Weights of a small encoder-decoder audio transcriber: encoder arch crnn.
Rows from block 2 of the text decoder of a small encoder-decoder audio transcriber, named by matrix and row number. Rows with one number belong to one neuron. Each number is 500 + 40 x the weight over its row's rms, rounded and kept within 0 to 999. All counts start at 0. Numbers have three digits each.
After each neuron's rows are labels from the 100 texts, of 14976, where the neuron reaches its highest value: "fires on" is the input token at the peak. Only what is clearly more common there than usual is listed. The data: read English sentences (LibriTTS-R). In brackets: how many of the 100.
# fc1: MLP up (decoder.blocks.2.mlp.fc1.weight, 768x192), inputs 96-191
# fc2: MLP down (decoder.blocks.2.mlp.fc2.weight, 192x768, transposed), outputs 96-191

fc1.44:447461501489483545485505454518490562510464528482480515491588401549498573586452571442444502519507453490501524498481481497489557504439524493510483493435540468510505458514515485463513535512479506541501502437488605472577523496570482562565428547510474503586552520557565442492506542408508520523
fc2.44:487513501504440425506496609486543444501465480500533501568444543479560426455514459556547463529514452485444449542481563562442588475541480428524482537571483465490515504468454531482444472476528481455609534456522447476563447500458478533577578480442481503466473540516454460451496507539494469492
fires on: "i" (67); "r" (18); "m" (8); "g" (7)

fc1.399:416532490500502518547522495550452485453497431466442513515504509554454515509494546543510521572439504544526491521477475485471520410612496526543487634530513539484488555477502476391563522547469461481521478538501538484454538541545469466518502504542479573462467548443468533456503498482455450477
fc2.399:509461495510521539560537432544502495447597474523434552498457532443565608513573485450486479518484455463544544503535564457498390543532516499593452526573490467535574509514513505466508533556464539473527548535590580478450456489479498509467541501476549451608550469546471438496483500492495511561
fires on: "<end>" (98)

fc1.472:498514498456516510519454512557530508403471426507492557581497505467534488439470532495562492459508472512472456441501490487459533604520492557519471512557440580513485482394497493492559532532511480519544521522499418526498382532472516544559463470488547563462483525541471475496499515491495439507
fc2.472:555498461505462466503491484499470502492481573466554472484508531529487502517520483525483497499455434514464502528476512514489464482490503428486438454427513405509410542614586560547423501482522564445520457468498497521476455553493458462470586470504478498519527535512503521476508460499466422514
fires on: "s" (100)

fc1.538:515480504452500509533556475514474523469525501445374519511430606489501482572537548519539512420502487487516547509578564526461502499548543453535453495456479521474538568549530510539477538493499518523497528457483563500521547556542455507480502467546462500505423472518533507539570470542524459478
fc2.538:408527515501457489476513471521555497448542515548541491549476505471476457569545477427460482478443564444526473509491526583544483486529530513534509508548545408531577455543495443563502525460543481481505534503543509481492530490525438624494464479490442480524540562448529445448484419561530493532
fires on: "d" (27); "o" (20); "t" (17)

fc1.309:452531482515445497600479479558480470529486542478518537492534479466524493536477522504497488560512456566501492439453456493526484528450537485600492500436487516542463548445539483542472514562503500548500489497491484566554484503466489497479464589484516553516476531472474492542437528540448451571
fc2.309:569430530538533611508532522487550502492509489544533493507403446487478540491523504511547531498567549490458529558455471475573519480513520445542530473516449486459539519571491530550457458558447526463532449494472517451465464464510513517488503467548505519566467526392529513509471548534485474552
fires on: "d" (99)

fc1.647:474559520555471488491475537486505440500476476570426507491565431498485513513571423530453518442523463495546535459510485548511570539500437480568516504503520477570488586501548529498503465517518577560514427518462446508570497526491446551487523460538476519449533508514497509476498465456496551487
fc2.647:445491486551463465487596417516464536491505468461533550485491505586483515555512449541504494496446483505433492487457482544485494497494529459545458572480507439510543552550541567548541549444511501489499543523417451501452457501500493563448499470445520483560402471492551482522568510484499508531
fires on: "s" (35); "t" (26); "'" (21)

fc1.489:510505472510548481492489531492569495489617515503529487533456499532520495454496497540546529532520532468455514487508517472520500499535483500472576504535490533499552512450439480441603468547559480538505473437478538496490487483524555482472453533545514501566600476542565430450542515521484512524
fc2.489:517454492505546539491462419517551533504362435509395524406506554496500472508439516464462474503514511480481523521492408536466428528542545452520495536468479443497538525464529450519450517500507515507477482486528463478511469467440468628493524492520498455510547476539529528474478515490489465430
fires on: "i" (92)

fc1.637:565499460508525518565483455538498563494521550512536509530520525606490477543470536496567507554504482474458494448481439421499562486475494409525429462512509507500433500392431515473514481554554519532519493489480502534513440463467557495503430502457483537489535503494548535390488492527467521496
fc2.637:507557518492545501511557488514502535497462433468468418502496535528577587538425488479478480446498509544572551493416457511539518522534493496535462492512482461458496514454456439476619543458474485529487485501563481532473501451458600610561497514459524538498444508520533483469483453420490509474
fires on: "i" (100)

fc1.59:592468496456509477566495518492515548463476500513491536468516502585503499436451509556490506541525466467457510441436470499539523468498555427520482485466490452522447514448476469493534448505550521545531454494516545511542468452490564496470469553458503533428548545531609508417487518513490440474
fc2.59:482469518522568492452504471588447535473519496518496506478529517487494524567501498488468485521489502503591513524494475531509466535421492499514430441457551461462507519509522509515482536570475520480491445535482509569427524480558541492514500577576398466520439427490434556591481467417481430568
fires on: "i" (100)

fc1.596:524495458517509474543469418480546553539481470534531495534597474556432578533482571522486481505497514526497490523532504443485504532418505484551497505508557491512524438522544553486593505562530449553525502484485556530471468485569498532501525485496484563487573510526481482476436528534480547569
fc2.596:509522458467478475455487543541451500521522523403465505554455488508571446549447462475521488506516536485431490469555482482526523506451434458508469576560514490425517510400400463528481477480519527504541540515545436535531548510471428533478503474471502558449483478455449447462523492515495540469
fires on: "d" (38); "p" (38); "r" (11)

fc1.339:506404504406534483522479510447539494461516525585568511518506489566550464459479493541515537524511466489486533422595461481412457466495501564460560524555467498465517504523504452483589466544625483500554473471458483471568489490493517450580488451498473531512532532468563541471526500563479466469
fc2.339:491529507540563525467461579442483503449400445516484426438494539497513452516543517460547508516506458579568401523419562552431577475527527493523451524441488493508521516441506520461428470485483458531464572551506468511510502521491495588514510498496468455543484544471455453537474470460509481533
fires on: "s" (28); "l" (23); "o" (16)

fc1.205:512521463503464443565462502489572511505487528535522493482531521445465522491482566597552497535494404518539486536473512485476515510454538474531505509493496482475501518474562514532411557518476501531478563429467525570487473525478490416440509552545559470519505455422511496528464522482468485512
fc2.205:521463499533521619488516470497559487507535504541538551580465512568487489507498492423485506501557536491435524483532465502515476514510503460519521417535509454461535492494508502447484462528468542500515422486498423419410501489499546541518478513514480525486484532475548578476561565555465492481
fires on: "<end>" (100)