config.toml
n_mels = 80
decoder_width = 192
lr = 0.001
beta2 = 0.99
eps = 1e-10
grad_clip = 0.5
warmup_steps = 320
Rows from block 3 of the audio encoder of a small encoder-decoder audio transcriber, named by matrix and row number. Each number is 50 + 15 x the weight over its row's rms, rounded and kept within 0 to 99. All counts start at 0.
After each channel's rows are labels from the 100 clips, of 14976, where the channel reaches its highest value: "loudest band" is the band of the loudest frequency at the time of the peak. Only what is clearly more common there than usual is listed. The data: read English sentences (LibriTTS-R).
# conv: width-3 conv (encoder.blocks.3.conv.weight, 96x96x3, each kernel summed), inputs 0-47

conv.35:33 51 61 42 43 31 48 42 40 45 73 61 72 62 22 47 48 45 19 37 60 51 42 19 58 63 40 55 67 52 55 67 36 29 39 56 46 51 47 59 16 52 60 37 52 44 39 62
loudest band: 4000 to 8000 Hz

conv.80:80 42 25 69 48 57 56 32 11 37 48 54 63 55 61 45 42 21 66 50 46 24 41 63 51 53 25 53 57 40 37 33 35 45 48 19 58 92 40 65 60 83 46 62 26 55 42 25
loudest band: 250 to 500 Hz

conv.82:44 48 40 30 37 22 60 38 66 27 43 49 33 31 72 51 58 68 42 80 50 56 71 08 56 28 48 56 66 77 63 64 23 62 21 57 57 45 46 34 46 35 28 37 61 52 71 62
loudest band: 500 to 1000 Hz

conv.30:58 52 52 41 74 57 54 45 74 30 48 44 42 29 31 67 51 19 50 46 26 57 49 40 58 27 48 47 36 44 47 37 31 50 46 32 56 58 43 56 42 39 41 44 69 49 89 41
loudest band: 250 to 500 Hz

conv.34:42 65 69 74 59 48 44 55 65 39 51 53 52 36 21 41 34 32 53 45 21 55 56 55 28 40 40 33 56 46 42 32 64 71 52 56 23 51 61 73 59 42 33 64 37 68 52 56
loudest band: 4000 to 8000 Hz

conv.59:54 32 65 70 54 52 60 71 80 24 53 17 39 31 51 47 39 21 85 56 35 23 74 53 49 33 35 43 76 45 44 39 29 37 45 64 26 22 41 48 58 72 64 47 60 60 57 32
loudest band: 250 to 500 Hz

conv.19:56 37 62 44 33 46 26 60 59 35 39 39 08 42 57 52 28 34 46 48 32 68 32 45 36 37 62 56 11 40 19 48 56 63 50 45 55 42 37 38 75 50 70 38 47 41 57 32
loudest band: 4000 to 8000 Hz

conv.36:60 31 59 56 51 54 67 65 74 31 43 53 39 53 63 58 60 47 36 52 29 75 55 53 43 45 48 49 29 51 39 24 48 66 54 52 61 47 40 50 48 35 40 57 72 49 77 39
loudest band: 4000 to 8000 Hz

conv.17:25 61 14 65 55 63 42 53 58 43 30 50 44 34 43 40 46 42 40 25 48 45 39 20 54 74 44 32 17 40 47 51 56 43 29 59 36 65 79 40 44 51 27 20 60 39 58 38
loudest band: 250 to 500 Hz

conv.29:58 53 61 38 63 78 72 47 43 55 50 56 47 69 34 78 60 29 67 68 53 26 62 34 48 75 33 75 37 41 66 39 43 61 62 39 66 47 42 76 76 68 37 61 76 30 58 27
loudest band: 250 to 500 Hz

conv.31:46 37 68 43 55 37 47 71 52 46 40 64 69 42 31 49 47 46 41 47 43 47 58 44 39 20 50 52 78 52 48 66 50 61 67 46 23 26 51 81 56 38 62 53 38 28 20 62
loudest band: 4000 to 8000 Hz

conv.27:36 46 31 51 47 34 35 32 34 36 23 41 21 09 36 59 55 27 47 58 37 57 64 35 59 36 71 28 65 49 62 61 22 36 60 48 75 28 20 56 49 45 34 38 68 47 18 21
loudest band: 500 to 1000 Hz; 1000 to 2000 Hz

conv.61:52 66 85 44 52 54 58 41 42 44 52 54 55 49 34 61 66 56 74 51 50 43 60 56 59 37 58 69 84 62 60 43 63 55 32 24 00 57 40 56 35 42 33 51 59 41 59 60
loudest band: 4000 to 8000 Hz

conv.37:54 35 29 48 54 36 27 29 53 32 32 29 32 46 19 34 41 47 45 49 45 41 35 25 52 37 67 37 50 43 26 42 40 23 28 48 60 41 32 50 31 23 36 46 48 41 49 12
loudest band: 250 to 500 Hz

conv.15:48 83 71 52 64 61 50 68 36 42 45 44 45 35 70 47 61 57 31 79 50 33 65 49 66 41 50 72 70 26 29 37 42 77 55 65 44 51 53 55 65 68 38 63 63 80 67 60
loudest band: 250 to 500 Hz

conv.83:78 58 56 63 45 58 76 40 42 33 45 40 74 49 30 33 30 39 50 31 42 54 38 65 35 44 37 41 41 52 56 37 47 92 72 46 41 50 38 43 54 27 21 49 71 49 71 54
loudest band: 250 to 500 Hz

conv.93:68 58 32 65 64 48 58 03 69 30 39 42 38 42 70 51 55 22 36 69 39 27 60 34 61 52 59 51 54 54 50 60 23 62 41 78 37 44 21 36 34 69 58 52 40 45 57 34
loudest band: 500 to 1000 Hz

conv.62:45 51 38 72 53 54 36 47 68 58 62 47 38 07 23 37 63 31 28 51 25 52 49 35 50 43 28 56 47 13 59 29 55 38 47 48 53 45 45 30 62 29 50 58 41 54 51 35
loudest band: 4000 to 8000 Hz

conv.81:60 44 46 41 48 45 49 74 44 58 40 55 52 35 23 35 28 33 60 45 49 45 24 73 57 46 44 34 55 49 47 63 42 30 50 39 59 24 59 99 33 32 60 43 19 50 31 38
loudest band: 250 to 500 Hz

conv.90:38 66 69 64 41 65 46 46 54 63 39 62 39 38 29 57 58 63 85 54 76 42 52 61 54 46 59 50 54 49 33 41 68 88 54 78 47 36 66 41 65 60 43 23 60 13 55 52
loudest band: 4000 to 8000 Hz

conv.22:43 33 39 42 38 57 30 29 55 53 69 56 71 39 23 61 79 50 07 52 52 58 44 34 36 48 40 39 62 69 54 43 67 63 24 71 43 60 57 23 26 25 64 21 48 29 57 76
loudest band: 2000 to 4000 Hz

conv.89:49 46 49 10 74 62 52 33 24 43 24 55 42 27 90 49 58 52 50 62 61 51 67 53 49 66 45 52 33 31 37 52 37 45 45 42 47 60 55 57 57 87 47 64 46 52 54 62
loudest band: 500 to 1000 Hz; 250 to 500 Hz

conv.8:51 29 53 25 36 40 68 39 52 38 31 39 24 63 58 55 59 69 49 66 58 75 60 30 55 56 61 17 59 71 49 43 48 49 66 30 55 53 50 68 54 42 33 29 88 42 52 60
loudest band: 500 to 1000 Hz

conv.3:49 50 42 39 40 45 27 55 11 31 25 63 46 74 48 36 44 58 23 52 60 31 67 47 52 44 46 63 82 52 41 47 42 60 73 39 76 54 63 65 57 62 60 42 56 19 27 54
loudest band: 500 to 1000 Hz

conv.54:53 55 69 25 17 47 42 42 27 49 55 66 55 59 30 55 61 63 54 38 71 51 30 32 62 42 53 35 74 49 65 40 59 57 49 42 24 28 46 59 46 48 48 44 63 31 60 41
loudest band: 4000 to 8000 Hz

conv.70:49 46 24 52 71 68 55 30 43 77 31 61 64 58 53 45 42 59 34 48 62 06 30 52 38 69 29 60 67 30 61 43 72 50 56 18 36 67 59 36 60 31 29 60 38 38 62 55
loudest band: 4000 to 8000 Hz

conv.67:59 44 40 09 60 49 51 24 23 34 31 28 50 32 65 31 46 43 35 45 38 78 62 42 50 55 41 47 41 51 27 39 30 46 50 35 55 51 47 57 53 19 47 43 58 53 39 36
loudest band: 500 to 1000 Hz

conv.13:68 56 37 32 62 47 28 26 36 52 43 39 72 53 27 53 64 46 00 50 41 62 50 21 45 47 45 58 66 79 62 61 37 25 54 66 54 40 42 76 22 14 35 24 58 35 41 45
loudest band: 500 to 1000 Hz

conv.33:84 42 61 19 54 37 46 37 09 40 24 56 54 62 65 56 56 57 03 66 47 49 51 42 46 63 37 80 73 53 34 52 24 48 27 54 57 64 47 58 46 39 47 40 44 32 62 62
loudest band: 500 to 1000 Hz

conv.4:67 51 40 53 25 60 52 67 29 56 50 56 24 46 39 30 49 16 60 50 42 22 30 48 60 27 35 77 44 53 37 42 47 27 55 27 64 33 41 89 83 48 50 50 63 34 23 40
loudest band: 250 to 500 Hz

conv.69:27 14 73 55 35 27 34 82 35 30 42 38 34 36 59 22 26 55 59 50 66 50 53 33 28 62 36 51 59 39 39 59 29 32 64 36 29 42 67 46 45 47 27 41 31 55 35 61
loudest band: 250 to 500 Hz

conv.18:40 36 34 53 38 19 28 51 68 44 44 48 31 26 22 56 67 50 42 40 50 53 37 26 46 47 30 30 44 18 14 47 26 13 48 42 55 62 44 39 54 48 20 19 57 39 27 65
loudest band: 4000 to 8000 Hz; 2000 to 4000 Hz

conv.21:65 44 35 32 46 34 31 38 21 45 61 37 51 42 27 35 46 50 25 48 49 31 64 39 41 69 49 63 37 32 39 60 41 32 45 61 71 73 47 19 48 13 56 09 49 62 42 52
loudest band: 1000 to 2000 Hz